From a checkpoint of a small self-supervised audio encoder (BEST-RQ).
Training: adamw at rate 0.002, 6200 steps, batches of 384.
Data: trained on short read English sentences (LibriTTS-R), 26041 training examples.
Rows from block 4 of a small self-supervised audio encoder (BEST-RQ), named by matrix and row number. Each number is 500 + 40 x the weight over its row's rms, rounded and kept within 0 to 999. All counts start at 0. Numbers have three digits each.
Before each channel's rows are labels from the 100 clips, of 14848, where the channel reaches its highest value: "strongest on" is what is common among them; "loudest" is the band of the loudest frequency at the time of the peak. Only what is clearly more common there than usual is listed. The data: short read English sentences (LibriTTS-R).
# c30: last pointwise conv (model.blocks.4.c3.0.weight, 256x256x1), inputs 0-255

strongest on: voice: female; the word "said"
loudest: 4000 to 8000 Hz
c30.150:543456495566475489477522511451497405478539503454514523568438489522491446455470559495489555566553512517536507465503545457504500525543471537509476559534493495464461510503445521578529522432509546503527445429519483465462496526437515480447445522536567487527426474518453529453525453537497535475512494519402482474510581504480405491489413543468470471454446489546495498476452512520485501447440540477473518488467468405452501447513510521535515461455504515483506477472447476451506498422435486519504472479473541477502533498394475507491498575486491477458523521572462506478501487466488504393556545454545412487466531503447472482425489479506403539469508476424588440460462515545526518438486572470407509403476516492548488523536433534477456472457550505483483517492519553558522497509481476

strongest on: voice: female
loudest: 250 to 500 Hz
c30.70:545506538485518539498487489502476511468391507408557482474431428472537537490517426565539482515535514497475487567515478559467518464528531511444455475538431510476536492528410582501508516581520406465477518406500496522546505455492529545530476491482539508520531535517515496376470500549524499458462479499556506532533431443513432548467497468517477495486445534569511484545515458504512521464458479454393519466479509468539468509517438443479472474385461484546491529528493445500551554449508535474474517474513444463424499497526530529433469479516501476508503481477483495504440435517451491459441493492458518504522492530522515456446488508502507519489514429467542427445513426525446517557419496441505532469524473429525447514503539533471554409412480533539503507527468479517498575475430544

strongest on: voice: male
loudest: 250 to 500 Hz
c30.24:530484537509510388499427504424544484535565515521511461390491505469538498468537462483527520537483464458525495471535443445472521548495461422478467521491466530561472506527420510518558593565471519443463523455507486491427497560480475495480408498527482452515547521515442510528517535548509553469520463478490504517456488531499450452524456472465504472508489490563503495490502506528451504559521505559429552477543529451536491486515526559482468497593462551527535513503545443524497513483556432450572533561480462595472544475555521487484496490545559410509480400519509586526438448510447552492455547509397521471487470505512485423535454504506462491461532577544448430536481511480507530515460494492532496496457389466558492518525490478496476487518545505421499537469551503543497501520559470

strongest on: voice: female
loudest: 4000 to 8000 Hz
c30.187:511485492466448534463483517422542505545491508471488539466474518514509397463536481454487493475486495480500545482461474479497515451511542500502490488523508526484465505463525475513497504536514551549498473462519493453537544552611466494517545454510479540481529446507561508448572495497491531503429465558472475510591530525542485523452492510486496487510473483457457499540516418484526542449505496476428573508432456490491487475498493493495522462459537432490593512529495529440475556399536524528464454467586496540571523510512552534516535478462552588546538520557517441579504499520403538536570531507483513516532564511428486518440573422545525508465491474515377500450579567503535507450538474439587534500468474492575502514542404492516530541532432467514467505478439435495563474542507472

strongest on: voice: male
loudest: 500 to 1000 Hz; 250 to 500 Hz
c30.44:543598501470530532538532566518456431466454526607480490459420516512549533490511484566477520539515469428533486517542437462470537543462458447513506576431521578527415548506527496508584497460484491507477458502438448497518484493554539541502497426528462502478571525538502491559522457520490472466442478523564513441516544539477456470523506448554541471447485513527463502542504518537496472547547505452454461496525496531512424481538460539640491484573506450502569511496494472472473509486498550513462437545485442468529569439531578479507479582441498557513505474519513535496483555492474523541466506555530482473510439531492444552526543478508462543575512545483425477469550442488507481494551474537480516434550420495504486527453523524489581520496513473575457522499467524508420521518541490

strongest on: voice: female
loudest: 500 to 1000 Hz
c30.168:584491491476478467486556471514495446495425563526493492520416500525483462440501460507386566482548449462494451549526496483462506448483491555520431532443588504514442449517555478574524522468548503530533470554541483507525545528477531530459471485477457483573498563484473459582519434481481559544467543499508511497473512472526520507524544512537490477523510502609567449544486531505534502419449517475510526493528512515520538502519517474582531470480457548543487543465534522520484535480445535481451492504544439439456462519486498495451553427579498439520467501553583526524509470499449510581501486491529518508460481543535520494419446465546463537486451495472567499520543415481530476544462499457566515521481500542432434577544464506491545502557537489513419504577440483500487471439420455

strongest on: voice: male; the word "he"
loudest: 250 to 500 Hz
c30.185:553555510498578468464486510459499503498577481540482565414500479503466512501571483521467463541495457441523496547488507457449586480438506464403549468478482477492484456537454518511476477541521449481498492465504455476503494550490505508506480520436463446543535547515473520524572418508468488510474507579529437549407471544532470449477417450459452541533499431458522495580478501492510427419464500461518474495526554438449475523522531498612535517487446451474487507468517497504547541537527478508536537443483573443457468434635473491480457465463485472464520412463496510531549554535492531539554493424542472510503515474540510468499541471469518546474512434506502515537402488492500488510494442528462524502480511573450535488573481487525486462460511439505540538433538530445493457445490546

strongest on: voice: male
loudest: 4000 to 8000 Hz
c30.63:526422494499485502492504418537479498450479459511496507497501510519475521518474498458518464522478463510459562495421532461444578483467488462485546518496426414488535443518514510526542496584475509524528452507508536514500473419509556519479528449558573472522491417533525493504545462429502519442515540549480489487489537500477539552518497593466401466544507407547474460511518496561484500479556533443489526504486507506529537540471529410428507475475527572473537397494508467482534463502519508514483498537555542526557516493518530583493491477563529529543464482488551574552556487516573531522474565486483521494504507538559496553556408474442520463517465525569465562466577600541536436513507501532541486446500506534485549514461444473600456511573474534462508573449517518492532485540446520

strongest on: voice: male
loudest: 250 to 500 Hz
c30.23:476415568494564520454481480453503460503544519483560521489548494538399464533531519548507466593478520466457493526514515467472545514522458490541457498494493461557520541524512520450511564478447522520549489512476469451502494506496523494525440480472511488530535462498562520520564463513508485544597447477513468523507418490556500550422512540468514491551473518482565476474471464475537522506506507554477449476545391537441504473516545484480510548528463542477585469521440513591491575482465492479399432574503579561425495519478510516450505548461513516534492534395530490557465510517527449479522453438469499463503560510451531497538498521436564469535493525454471520485573537502522530495519446583500496449406546447540534506528399469487499458448436485446503505511513534451503419502480526

strongest on: voice: female
loudest: 250 to 500 Hz
c30.41:495535490447498494514525505578517552537531512483589457492476509472494484504528460560540454513489502434523471515478465448510533523467481332467509578522424478508494424497504487526495531470519453489532515508514527457442543469526427517454446494489471491526442524476515455439552503440549539497479565472523548552496441455429545485473519411436421482491520483419513506499503547520427469415460546533499430485539527533483520452482526467487468531456550512464506527526525423517502516484516535572510513471530522463532503576524523519517449511515456467540489452533439461502474500517542546552479537581487490525449508563514489467438542468527456538512479478515495478542514532550598501532523471460459463488564501497514465438436547496526533551531462409396454502432499506559483485410528532

strongest on: voice: female
loudest: 250 to 500 Hz; 500 to 1000 Hz
c30.71:536462535532487466493551513475465514450479497527463487504478486473514457452520499442527499432527477486526457556525476527549468489525473472502479479457493470549559505478477453506505456510478436530450520451475493494472518426505466536511424528504520468491465484476526469414567518472472509437490514595540465468490544448496463610442487416441479529487525503449533489483527544470385501536531476468435532517478551507483463457575535547467435433473471484493467494480552432509516524457548508458463519487554474550427566529493494520581429519424526543541509462415487484532451539538499428549494470563466530473477437474467490481453414561578471430551496498524439526523548435484509522479509432505490483543532461431561487486522474473495527474500446464509512415494476470528525413556603514

strongest on: voice: female
loudest: 250 to 500 Hz
c30.16:514517479478508509542471464560434477475484452496531467468526460506514537490532526589520519473494602517484512490516483567488541484504487483530487474518489460482490474533526498479526430459478519525431479536507470525446512472446482483506517414403446517406552514519548545495413532572437449428540455485455483494499627463427528523483496439458477408511516459480500518476651493499488485543566512432471558543513542466482476515443562482536530434493522475522536460447477476511465506476501552539522461474491467486451531484523496518509539515547566532452458569459478457504484526567465529523499520548483517556464488522422561510501521532560492479507515546462484500434479513473573471455521540476529514508522501463466521456606413443476536519530499538476428520506446535442509536556478574

strongest on: voice: female; the word "i"
loudest: 500 to 1000 Hz
c30.35:494514439520471508525485559541515509451465463497511551479462460501532462480506520551530533495532530560489449571489558533470470489537525504558533504485531556537421468519495437531492517462515514499492478405449468496448511480449524476520486492417457482481527530527491495524507471526530559469439519569498538483450549413461482481553468493515517459493545456427442483482445563582488490505431518463476472474564480454487429541577539451513528542451535532542570487563530531492514494575505559560497494489551487515509496491528461483484528494445481425450521449544481478472529470503405565598570575509441441490478564516538460463446596498582569496456468486430574473515482494464470456524414480485521467459508507512457539418457518465536546511459465492564557528495539457509487449459536503

strongest on: voice: female
loudest: 250 to 500 Hz
c30.42:476501482489454535487518540567473545408478496542499508419519472470480446518516489529549524484482545463462517455430493474503501543504455425480531481489434501429518508513515475511521424560516500510519437405472494475457508519475528585539499506535496473547461499475492465480484490450496482459523468503541479524463463430529448471432519531493470535459521537539539461515448552515380548439460499477515437434433526440455431534445570511495507491478518499542549446488524509518415538542452515499547535410561512487567438457502510431418525560460503487485437485511483520443504511454518500537502487434546472480467508566499423470499467520481565551502480514407516551525546489403468472511489532481463503414552509517430492412458450524483540512507436463491544480434503455520529494419505473

strongest on: voice: male
loudest: 250 to 500 Hz
c30.43:433518647465469448507526480485524470521551566582495465493509422544569476522512422486467451470518474520460474445524550541502576541410522522528549483488538581506419407513604575596579521509479496500506561506495513482444507499515525486507521501427597476556491471532503450422436428434473517498486503524491412478535488544462453508450498496532486485542499567460526535507530522507485491479468518553442473501520468505480490495500525532470536476512472487482509477496551480495467490549526483519437503537461516526546534484449517570511498488559560486536506491497525479412453437534521547532508548485446516487436504498450518519556531547459511508465501492475457526487543541511496458437540427472518551528358546471527537518491561533428492484468491460468505497495547483493504513479496506

strongest on: voice: female
loudest: 4000 to 8000 Hz
c30.142:468488459559444489513529548465522520490492529522505521527446472516519486510438519516493539538515570506471444508531466446460497494543483483486439502435470525520456491482536510512435421473439491447556508421470466555467405469525503453576443464522426468585521452486494501526545492561436525523487544480414457558507492493502491458529556508509486538477477479505543536460508463503507547487491502482539539502478501525473453465476557466460510500535521504457489498534438478533524589449498399486514535504498472499422486524480466510486560467535466442474455499538499475539562519500540475538547560481552512427442522477534505529494387475518530527407388458521486466476545536509453517466469449537414413418446507575475432510491455479468539553485497503554473475485514457512564450568470398