From a checkpoint of a small self-supervised audio encoder (BEST-RQ).
Training: adamw at rate 0.002, 6200 steps, batches of 384.
Rows from block 2 of a small self-supervised audio encoder (BEST-RQ), named by matrix and row number. Each number is 200 + 20 x the weight over its row's rms, rounded and kept within 0 to 999. All counts start at 0. After the name is the row's rms in percent of the matrix's.
After each channel's rows are labels from the 100 clips, of 14848, where the channel reaches its highest value: "loudest band" is the band of the loudest frequency at the time of the peak; "top examples" is what is common among them. Only what is clearly more common there than usual is listed. The data: short read English sentences (LibriTTS-R). In brackets: how many of the 100.
# c30: last pointwise conv (model.blocks.2.c3.0.weight, 256x256x1), inputs 0-63

c30.224,102,188,189,182,212,183,216,203,168,200,215,206,267,206,224,188,167,212,168,215,177,203,198,184,167,171,207,159,169,193,228,138,231,186,201,195,194,196,189,201,191,214,176,232,205,152,210,195,199,188,202,180,190,196,218,210,205,144,219,216,223,166,177,216,179
loudest band: 250 to 500 Hz (65)
top examples: voice: female (100)

c30.197,106,157,141,214,195,180,228,202,196,210,196,204,204,198,211,205,165,175,210,195,198,175,191,181,192,213,195,177,172,217,207,179,190,200,184,204,217,224,204,188,167,212,205,235,188,182,212,167,224,198,191,218,209,193,203,178,183,188,224,245,198,201,209,195,236
loudest band: 2000 to 4000 Hz (25)
top examples: voice: male (88)

c30.58,101,181,202,198,202,167,238,170,234,204,171,192,198,208,221,210,185,194,213,198,171,186,215,186,160,198,196,209,178,220,229,198,216,191,164,185,211,232,194,178,177,223,202,230,207,179,218,215,172,203,207,226,200,236,177,237,197,236,246,226,222,229,214,163,215
loudest band: 250 to 500 Hz (36)
top examples: voice: female (93)

c30.20,099,197,175,191,222,188,180,214,188,175,195,169,201,211,197,178,204,185,216,209,234,250,229,213,198,208,206,180,189,160,207,196,172,197,213,196,204,162,173,173,206,236,211,164,183,230,189,196,159,195,235,228,196,183,210,216,224,146,178,183,183,215,157,219,163
loudest band: 250 to 500 Hz (47)
top examples: voice: male (98)

c30.23,101,200,166,182,198,221,182,158,227,167,220,178,176,220,196,214,239,207,205,212,172,208,197,173,155,192,206,173,177,213,202,157,204,184,191,196,201,190,235,177,174,207,204,198,190,169,226,226,232,214,196,244,184,216,230,168,176,206,194,197,205,215,185,186,212
loudest band: 500 to 1000 Hz (30)
top examples: voice: female (82)

c30.231,098,218,203,223,180,192,187,223,211,234,188,170,180,180,227,185,199,169,198,251,213,229,179,208,205,229,251,217,162,188,182,196,209,226,189,210,199,193,209,197,173,220,200,209,190,199,211,182,164,210,196,157,161,171,190,186,192,185,208,164,205,174,166,210,200
loudest band: 500 to 1000 Hz (27); 250 to 500 Hz (26)
top examples: voice: female (97)

c30.48,096,170,184,197,161,279,203,233,206,212,209,149,188,190,225,166,221,172,232,220,206,227,180,235,195,209,232,160,209,177,181,167,224,199,198,202,235,233,170,162,134,217,189,209,194,187,223,164,184,203,206,210,189,155,187,182,209,190,197,172,237,214,171,160,214
loudest band: 500 to 1000 Hz (33)
top examples: voice: male (87)

c30.18,103,198,198,189,208,213,214,226,185,234,187,207,186,176,189,179,174,179,163,199,196,211,170,219,215,182,211,217,218,202,187,218,197,199,204,187,225,208,179,193,199,211,216,186,208,205,175,207,196,166,197,189,217,187,193,197,199,209,195,219,188,188,220,191,210
loudest band: 250 to 500 Hz (35)
top examples: voice: male (93)

c30.50,102,237,230,212,181,222,221,211,169,177,200,174,192,189,163,206,178,188,215,178,198,211,215,192,185,190,192,148,226,193,214,168,160,200,222,178,188,192,205,214,197,225,192,152,171,203,203,175,212,183,229,218,182,201,220,211,208,220,213,211,231,203,211,211,213
loudest band: 2000 to 4000 Hz (35); 4000 to 8000 Hz (25)
top examples: voice: male (92)

c30.87,103,201,202,193,210,192,213,239,198,204,194,209,210,169,220,193,216,185,235,176,217,185,184,202,207,168,198,154,211,198,203,170,236,222,228,218,209,184,168,186,205,216,192,191,177,189,216,181,224,183,211,231,192,168,224,217,197,195,217,200,203,226,241,236,214
loudest band: 250 to 500 Hz (27)
top examples: voice: male (94)

c30.78,096,214,194,197,231,188,198,203,217,209,236,222,232,253,208,219,195,197,239,239,238,218,206,183,172,208,191,198,169,191,222,163,176,240,209,199,195,190,171,186,185,158,177,133,205,217,216,141,201,200,182,190,252,206,188,218,200,183,217,212,150,178,153,194,186
loudest band: 500 to 1000 Hz (54)
top examples: voice: male (87)

c30.227,101,226,189,204,168,176,216,156,220,153,249,226,264,195,151,204,196,199,215,195,230,194,221,180,179,165,140,212,237,191,245,188,219,220,191,215,138,176,185,216,201,191,191,243,171,206,172,201,213,160,204,199,222,190,238,213,182,195,220,207,207,184,236,210,169
loudest band: 4000 to 8000 Hz (25)
top examples: voice: male (79)

c30.0,106,209,211,207,198,217,189,209,219,206,199,206,231,206,234,214,202,213,208,219,197,215,210,183,212,192,194,203,192,202,183,168,209,189,197,224,159,173,206,216,192,190,167,178,176,193,191,179,226,171,190,195,197,196,184,186,187,180,198,161,184,189,187,197,232
loudest band: 500 to 1000 Hz (27)
top examples: voice: male (93)

c30.6,104,167,183,214,234,213,218,218,190,193,207,188,118,192,214,183,148,188,204,196,202,228,180,197,215,204,220,217,146,160,183,231,200,181,192,212,187,166,188,247,197,207,191,233,205,226,214,169,192,229,201,199,200,210,184,195,194,172,203,197,175,228,226,217,136
loudest band: 250 to 500 Hz (31)
top examples: voice: female (83)

c30.183,095,175,175,198,181,225,180,180,210,219,197,204,206,199,204,241,293,225,258,187,197,186,165,186,189,190,192,186,201,224,221,193,181,197,139,200,222,205,204,208,153,187,209,213,214,194,198,182,214,175,230,206,202,256,177,159,226,196,194,188,214,223,166,205,239
loudest band: 1000 to 2000 Hz (43)
top examples: voice: female (86); the word "i" (52)

c30.60,100,200,211,190,210,216,203,208,191,221,192,220,219,192,204,193,184,173,186,170,207,198,244,199,230,191,201,202,187,210,186,219,250,171,218,223,205,193,195,211,167,197,189,210,199,201,215,167,175,210,195,194,185,165,204,206,228,234,165,210,190,209,201,197,196
loudest band: 250 to 500 Hz (35)
top examples: voice: male (96)

c30.253,099,173,189,212,198,198,255,219,223,217,205,184,175,191,234,229,166,147,196,212,215,181,194,175,174,179,178,175,174,145,260,164,214,234,146,161,198,185,120,187,209,186,162,201,179,228,234,167,133,188,203,206,206,173,204,161,205,195,187,146,180,212,207,167,194
loudest band: 4000 to 8000 Hz (80)
top examples: voice: male (75)

c30.166,098,223,193,158,212,177,210,255,239,205,169,231,219,191,254,196,205,200,190,219,220,245,211,205,223,210,211,168,187,189,178,185,200,189,231,214,231,219,182,183,152,210,197,205,208,204,212,164,187,167,223,179,183,203,209,190,228,196,176,201,215,179,169,216,208
loudest band: 500 to 1000 Hz (46); 250 to 500 Hz (31)
top examples: voice: male (80)

c30.202,101,212,186,199,155,219,185,170,228,192,182,223,188,197,189,198,169,180,220,210,192,199,213,195,171,204,211,208,182,201,229,166,178,186,170,205,178,139,189,189,176,210,169,188,177,193,208,150,193,219,181,191,172,212,188,192,203,189,184,179,222,244,225,204,189
loudest band: 4000 to 8000 Hz (38); 2000 to 4000 Hz (35)
top examples: voice: male (99)

c30.26,104,224,204,211,207,227,146,225,216,217,211,198,206,177,220,157,164,208,186,185,164,194,217,210,207,192,192,210,195,177,177,194,209,181,200,193,188,213,207,214,201,209,182,216,238,178,173,185,197,180,197,196,192,204,166,202,194,182,187,205,201,173,205,187,219
loudest band: 500 to 1000 Hz (44); 250 to 500 Hz (32)
top examples: voice: female (99)

c30.94,097,184,207,174,204,193,211,183,230,221,205,171,186,226,188,215,180,177,188,244,253,233,210,156,203,225,164,191,166,152,158,209,218,227,179,206,224,221,175,204,159,189,155,204,199,212,187,159,190,201,170,173,215,206,204,228,183,196,199,195,175,201,203,222,196
loudest band: 500 to 1000 Hz (31)
top examples: voice: male (99)

c30.167,098,176,174,188,171,197,182,205,188,194,223,177,209,206,186,216,196,162,208,254,205,188,210,195,146,172,174,220,145,197,210,191,207,194,156,195,196,179,181,194,179,167,189,206,184,206,191,171,203,209,163,220,184,160,223,187,193,181,198,222,190,221,185,193,231
loudest band: 500 to 1000 Hz (29)
top examples: voice: female (100)

c30.160,090,234,221,189,176,205,177,163,193,208,183,211,187,208,222,210,244,168,241,151,170,208,202,183,191,159,164,212,202,145,189,189,224,224,143,187,211,239,184,224,223,194,188,184,206,198,215,207,178,189,188,207,165,210,191,245,169,233,178,163,225,249,204,214,193
loudest band: 2000 to 4000 Hz (33); 4000 to 8000 Hz (31)
top examples: voice: male (83)

c30.128,086,212,200,221,167,237,168,220,194,265,223,150,201,259,213,209,210,189,217,245,170,179,192,170,203,215,221,200,198,296,205,212,182,190,190,213,200,226,248,173,143,143,210,162,202,149,221,173,205,217,211,177,200,223,209,168,163,228,206,202,222,205,187,160,299
loudest band: 1000 to 2000 Hz (40)
top examples: voice: female (93); the word "i" (38)

c30.89,106,204,197,195,246,185,210,189,202,182,210,215,196,186,194,213,238,207,184,215,200,198,194,197,189,188,187,165,193,213,204,192,196,187,209,196,204,200,197,175,191,184,203,203,214,204,213,188,208,222,197,182,189,195,221,180,192,194,200,165,234,188,194,208,236
loudest band: 500 to 1000 Hz (55)
top examples: voice: female (100)

c30.104,100,223,243,195,194,213,210,162,222,184,201,168,208,190,193,218,180,212,213,177,191,186,233,212,173,142,167,192,197,205,200,160,178,213,205,153,207,180,210,158,209,177,196,233,219,203,252,211,195,205,197,216,193,222,195,197,210,215,204,207,250,208,212,179,187
loudest band: 4000 to 8000 Hz (56)
top examples: voice: male (83)

c30.157,099,208,203,217,222,201,206,182,169,169,213,222,185,224,183,223,225,156,261,216,261,199,197,169,129,164,193,176,189,166,273,199,168,231,136,214,209,204,214,184,198,217,151,205,187,190,190,190,171,191,205,200,183,236,189,204,193,207,268,205,205,198,229,185,186
loudest band: 4000 to 8000 Hz (31)
top examples: voice: female (83)

c30.100,099,214,201,213,216,200,157,186,212,188,161,212,193,198,189,184,226,182,188,179,182,181,205,196,192,198,205,178,199,192,193,192,184,176,193,185,173,181,188,173,217,188,208,202,173,230,186,217,155,201,180,159,202,236,210,182,186,233,204,197,167,214,208,211,200
loudest band: 2000 to 4000 Hz (42)
top examples: voice: male (95)

c30.55,103,164,202,176,171,196,223,177,187,174,189,233,231,216,183,232,209,229,228,192,220,197,176,198,188,162,219,219,210,179,199,219,191,223,197,213,220,171,198,197,194,224,187,197,183,204,173,215,177,172,205,199,196,195,180,186,187,214,205,171,199,197,177,192,194
loudest band: 4000 to 8000 Hz (33)
top examples: voice: male (81)

c30.179,098,188,194,175,226,156,184,180,224,202,223,181,183,239,197,222,184,202,185,248,215,204,181,206,246,233,218,211,208,213,177,216,182,221,203,223,185,210,202,204,194,174,196,205,199,190,219,219,225,229,180,235,227,198,200,221,211,190,209,216,215,182,185,168,174
loudest band: 500 to 1000 Hz (35); 250 to 500 Hz (26)
top examples: voice: female (95)

c30.92,100,179,215,185,199,183,192,196,217,189,231,199,215,219,230,212,199,196,202,207,189,202,196,196,201,198,247,209,195,197,166,224,186,181,186,180,189,217,190,190,191,187,200,232,218,180,215,199,190,196,209,227,205,186,189,184,206,205,209,205,210,210,196,197,198
loudest band: 500 to 1000 Hz (37)
top examples: voice: female (100)

c30.154,098,188,168,165,262,185,243,187,212,227,222,200,190,229,173,221,192,166,185,210,210,198,172,213,225,214,204,154,183,191,221,216,167,213,216,195,172,175,191,188,198,208,240,208,190,212,221,186,194,198,187,216,225,156,191,209,232,185,191,175,171,232,223,173,149
loudest band: 250 to 500 Hz (52); 500 to 1000 Hz (34)
top examples: voice: male (100)

c30.240,102,179,188,195,217,177,237,172,205,212,208,203,197,224,176,187,178,195,225,216,229,217,189,195,207,174,192,203,193,216,230,184,213,216,192,238,189,173,204,203,201,213,176,222,207,176,185,184,207,193,200,174,240,211,197,193,170,162,197,211,190,215,230,187,191
loudest band: 500 to 1000 Hz (27)
top examples: voice: male (99)

c30.246,097,189,173,182,218,219,171,228,191,182,199,200,204,226,194,150,188,184,226,223,225,197,242,187,159,177,220,163,188,203,176,183,179,176,203,217,189,166,222,179,188,188,193,234,248,204,211,161,214,206,211,231,204,178,189,182,201,159,192,214,240,188,164,154,184
loudest band: 500 to 1000 Hz (52); 250 to 500 Hz (36)
top examples: voice: female (100)

c30.96,104,188,184,189,200,198,214,257,199,226,193,225,192,212,196,192,177,171,175,213,196,221,183,193,198,194,215,196,189,194,178,182,207,207,199,212,228,241,162,198,184,207,212,200,182,195,198,186,192,223,172,190,198,184,231,204,204,202,210,210,189,200,177,232,222
loudest band: 500 to 1000 Hz (27); 250 to 500 Hz (26)
top examples: voice: male (91)

c30.91,097,228,237,193,196,219,174,232,196,207,172,174,223,198,226,177,185,223,173,189,214,217,203,231,183,181,165,212,214,186,183,201,262,211,205,211,232,203,197,233,193,219,168,158,196,207,213,201,193,184,231,172,191,197,206,227,202,222,174,172,199,213,205,254,208
loudest band: 500 to 1000 Hz (33)
top examples: voice: male (91)

c30.81,097,197,187,193,207,190,174,213,217,214,213,184,207,174,223,200,226,185,210,220,187,214,139,198,210,217,215,138,209,222,206,156,142,210,184,218,179,194,174,175,187,186,215,222,185,180,244,127,205,214,186,182,207,206,205,227,186,179,186,192,241,189,175,201,178
loudest band: 500 to 1000 Hz (44); 250 to 500 Hz (27)
top examples: voice: female (100)

c30.132,102,224,186,186,190,155,223,172,203,180,175,173,175,189,198,191,183,207,216,183,213,191,215,203,171,178,192,232,202,170,199,205,164,194,200,149,212,199,210,181,206,236,190,188,194,199,222,203,185,203,215,203,185,187,221,213,203,213,220,172,215,233,195,200,199
loudest band: 2000 to 4000 Hz (60); 4000 to 8000 Hz (31)
top examples: voice: male (89)

c30.226,102,221,209,204,205,193,211,217,189,169,219,178,199,200,199,227,197,212,213,177,211,191,173,209,176,187,180,204,206,193,246,183,179,219,202,192,218,188,229,179,225,232,177,196,175,201,203,202,230,177,228,190,211,223,215,207,220,192,204,188,205,187,223,174,202
loudest band: 4000 to 8000 Hz (36)
top examples: voice: female (94)

c30.232,099,157,213,198,140,209,177,189,147,149,206,218,184,206,142,217,202,196,208,198,194,223,222,210,201,157,226,177,202,176,208,190,169,187,210,201,171,204,209,186,205,218,205,212,134,229,216,207,192,187,205,219,190,197,203,163,176,195,198,193,200,210,231,196,214
loudest band: 250 to 500 Hz (35)
top examples: voice: female (99)

c30.130,105,213,221,148,209,202,185,205,190,182,221,189,194,195,202,185,169,222,144,200,196,220,218,222,204,237,221,206,172,198,199,232,208,209,201,179,176,188,225,206,204,184,201,210,189,243,243,215,192,213,181,193,183,177,189,182,183,209,173,204,195,195,198,208,176
loudest band: 250 to 500 Hz (26); 500 to 1000 Hz (25)
top examples: voice: female (93)

c30.19,100,198,156,235,204,217,188,163,234,207,226,161,189,187,202,189,244,191,224,212,149,176,249,172,213,233,207,229,211,213,179,190,175,182,158,195,175,166,224,194,191,176,199,185,215,202,208,181,210,197,218,213,197,207,243,209,227,176,182,201,192,221,230,179,248
loudest band: 1000 to 2000 Hz (44)
top examples: voice: female (100); the word "i" (64)

c30.250,096,210,189,206,200,172,183,207,197,192,231,191,211,239,195,187,194,202,205,251,191,198,225,159,164,208,202,170,139,183,208,164,244,161,125,162,157,203,182,204,170,183,144,223,216,174,190,158,193,219,162,188,205,229,191,205,148,175,207,206,221,200,229,219,209
loudest band: 500 to 1000 Hz (29)
top examples: voice: male (81)

c30.216,100,243,186,177,219,145,171,180,209,195,194,184,192,227,190,220,176,202,201,228,198,238,179,214,226,237,212,150,189,217,224,197,199,179,217,192,210,195,197,212,200,216,212,197,203,244,185,216,226,200,194,205,234,197,198,218,207,172,170,198,188,207,219,197,188
loudest band: 500 to 1000 Hz (35); 250 to 500 Hz (26)
top examples: voice: male (73)

c30.86,101,190,189,233,213,209,230,200,202,231,192,209,228,200,201,202,181,217,207,185,203,211,194,211,196,205,200,207,203,209,210,204,202,184,172,185,205,155,196,191,177,182,185,209,173,226,240,211,199,193,192,209,222,181,176,184,177,224,200,227,147,192,200,228,199
loudest band: 500 to 1000 Hz (27); 250 to 500 Hz (27)
top examples: voice: male (100)

c30.149,102,179,180,197,221,210,206,199,197,165,216,182,185,197,216,168,194,208,214,176,156,207,230,204,188,181,198,154,177,200,201,176,189,184,199,191,173,213,198,205,184,224,217,204,186,219,206,206,180,231,162,252,215,149,184,178,196,203,194,233,177,241,202,201,160
loudest band: 2000 to 4000 Hz (37)
top examples: voice: male (88)

c30.134,104,206,209,207,209,197,204,208,193,193,213,206,225,199,228,192,200,203,218,203,272,208,223,185,155,192,211,217,209,206,192,162,215,187,168,203,202,236,215,210,207,182,175,212,195,128,204,171,200,168,186,160,220,193,177,207,186,226,182,159,184,212,183,186,218
loudest band: 500 to 1000 Hz (27)
top examples: voice: male (94)

c30.213,100,220,195,214,177,227,239,187,209,183,174,221,196,180,222,215,215,146,226,215,193,198,174,183,183,195,224,180,240,181,205,185,188,208,172,209,192,133,195,171,189,215,205,226,189,201,192,197,194,199,232,200,193,197,226,165,201,226,221,167,221,217,229,201,213
loudest band: 4000 to 8000 Hz (74)
top examples: voice: male (76)

c30.3,103,210,215,204,196,245,221,181,212,174,230,222,210,214,194,211,203,180,191,142,209,165,209,206,178,149,185,207,191,189,216,198,189,220,195,223,216,189,198,185,185,203,171,196,198,200,245,198,224,162,179,224,205,183,189,202,192,210,221,178,195,226,189,206,187
loudest band: 4000 to 8000 Hz (58)
top examples: voice: male (73)

c30.84,097,197,193,191,221,224,171,218,223,243,147,192,184,185,229,199,184,192,220,187,218,196,206,211,214,232,165,168,200,207,209,215,224,170,205,257,238,212,217,187,176,206,194,169,218,216,183,200,221,197,192,143,219,181,213,208,181,210,189,197,203,205,196,238,216
loudest band: 500 to 1000 Hz (40)
top examples: voice: male (89)

c30.172,102,159,184,197,205,191,243,223,217,196,229,164,211,201,176,227,195,158,229,184,212,186,184,197,204,215,189,172,168,208,215,178,154,250,185,239,185,198,173,200,170,176,185,239,198,199,238,189,190,174,186,226,235,199,163,212,209,219,173,225,219,264,214,180,190
loudest band: 4000 to 8000 Hz (90)
top examples: the word "said" (26)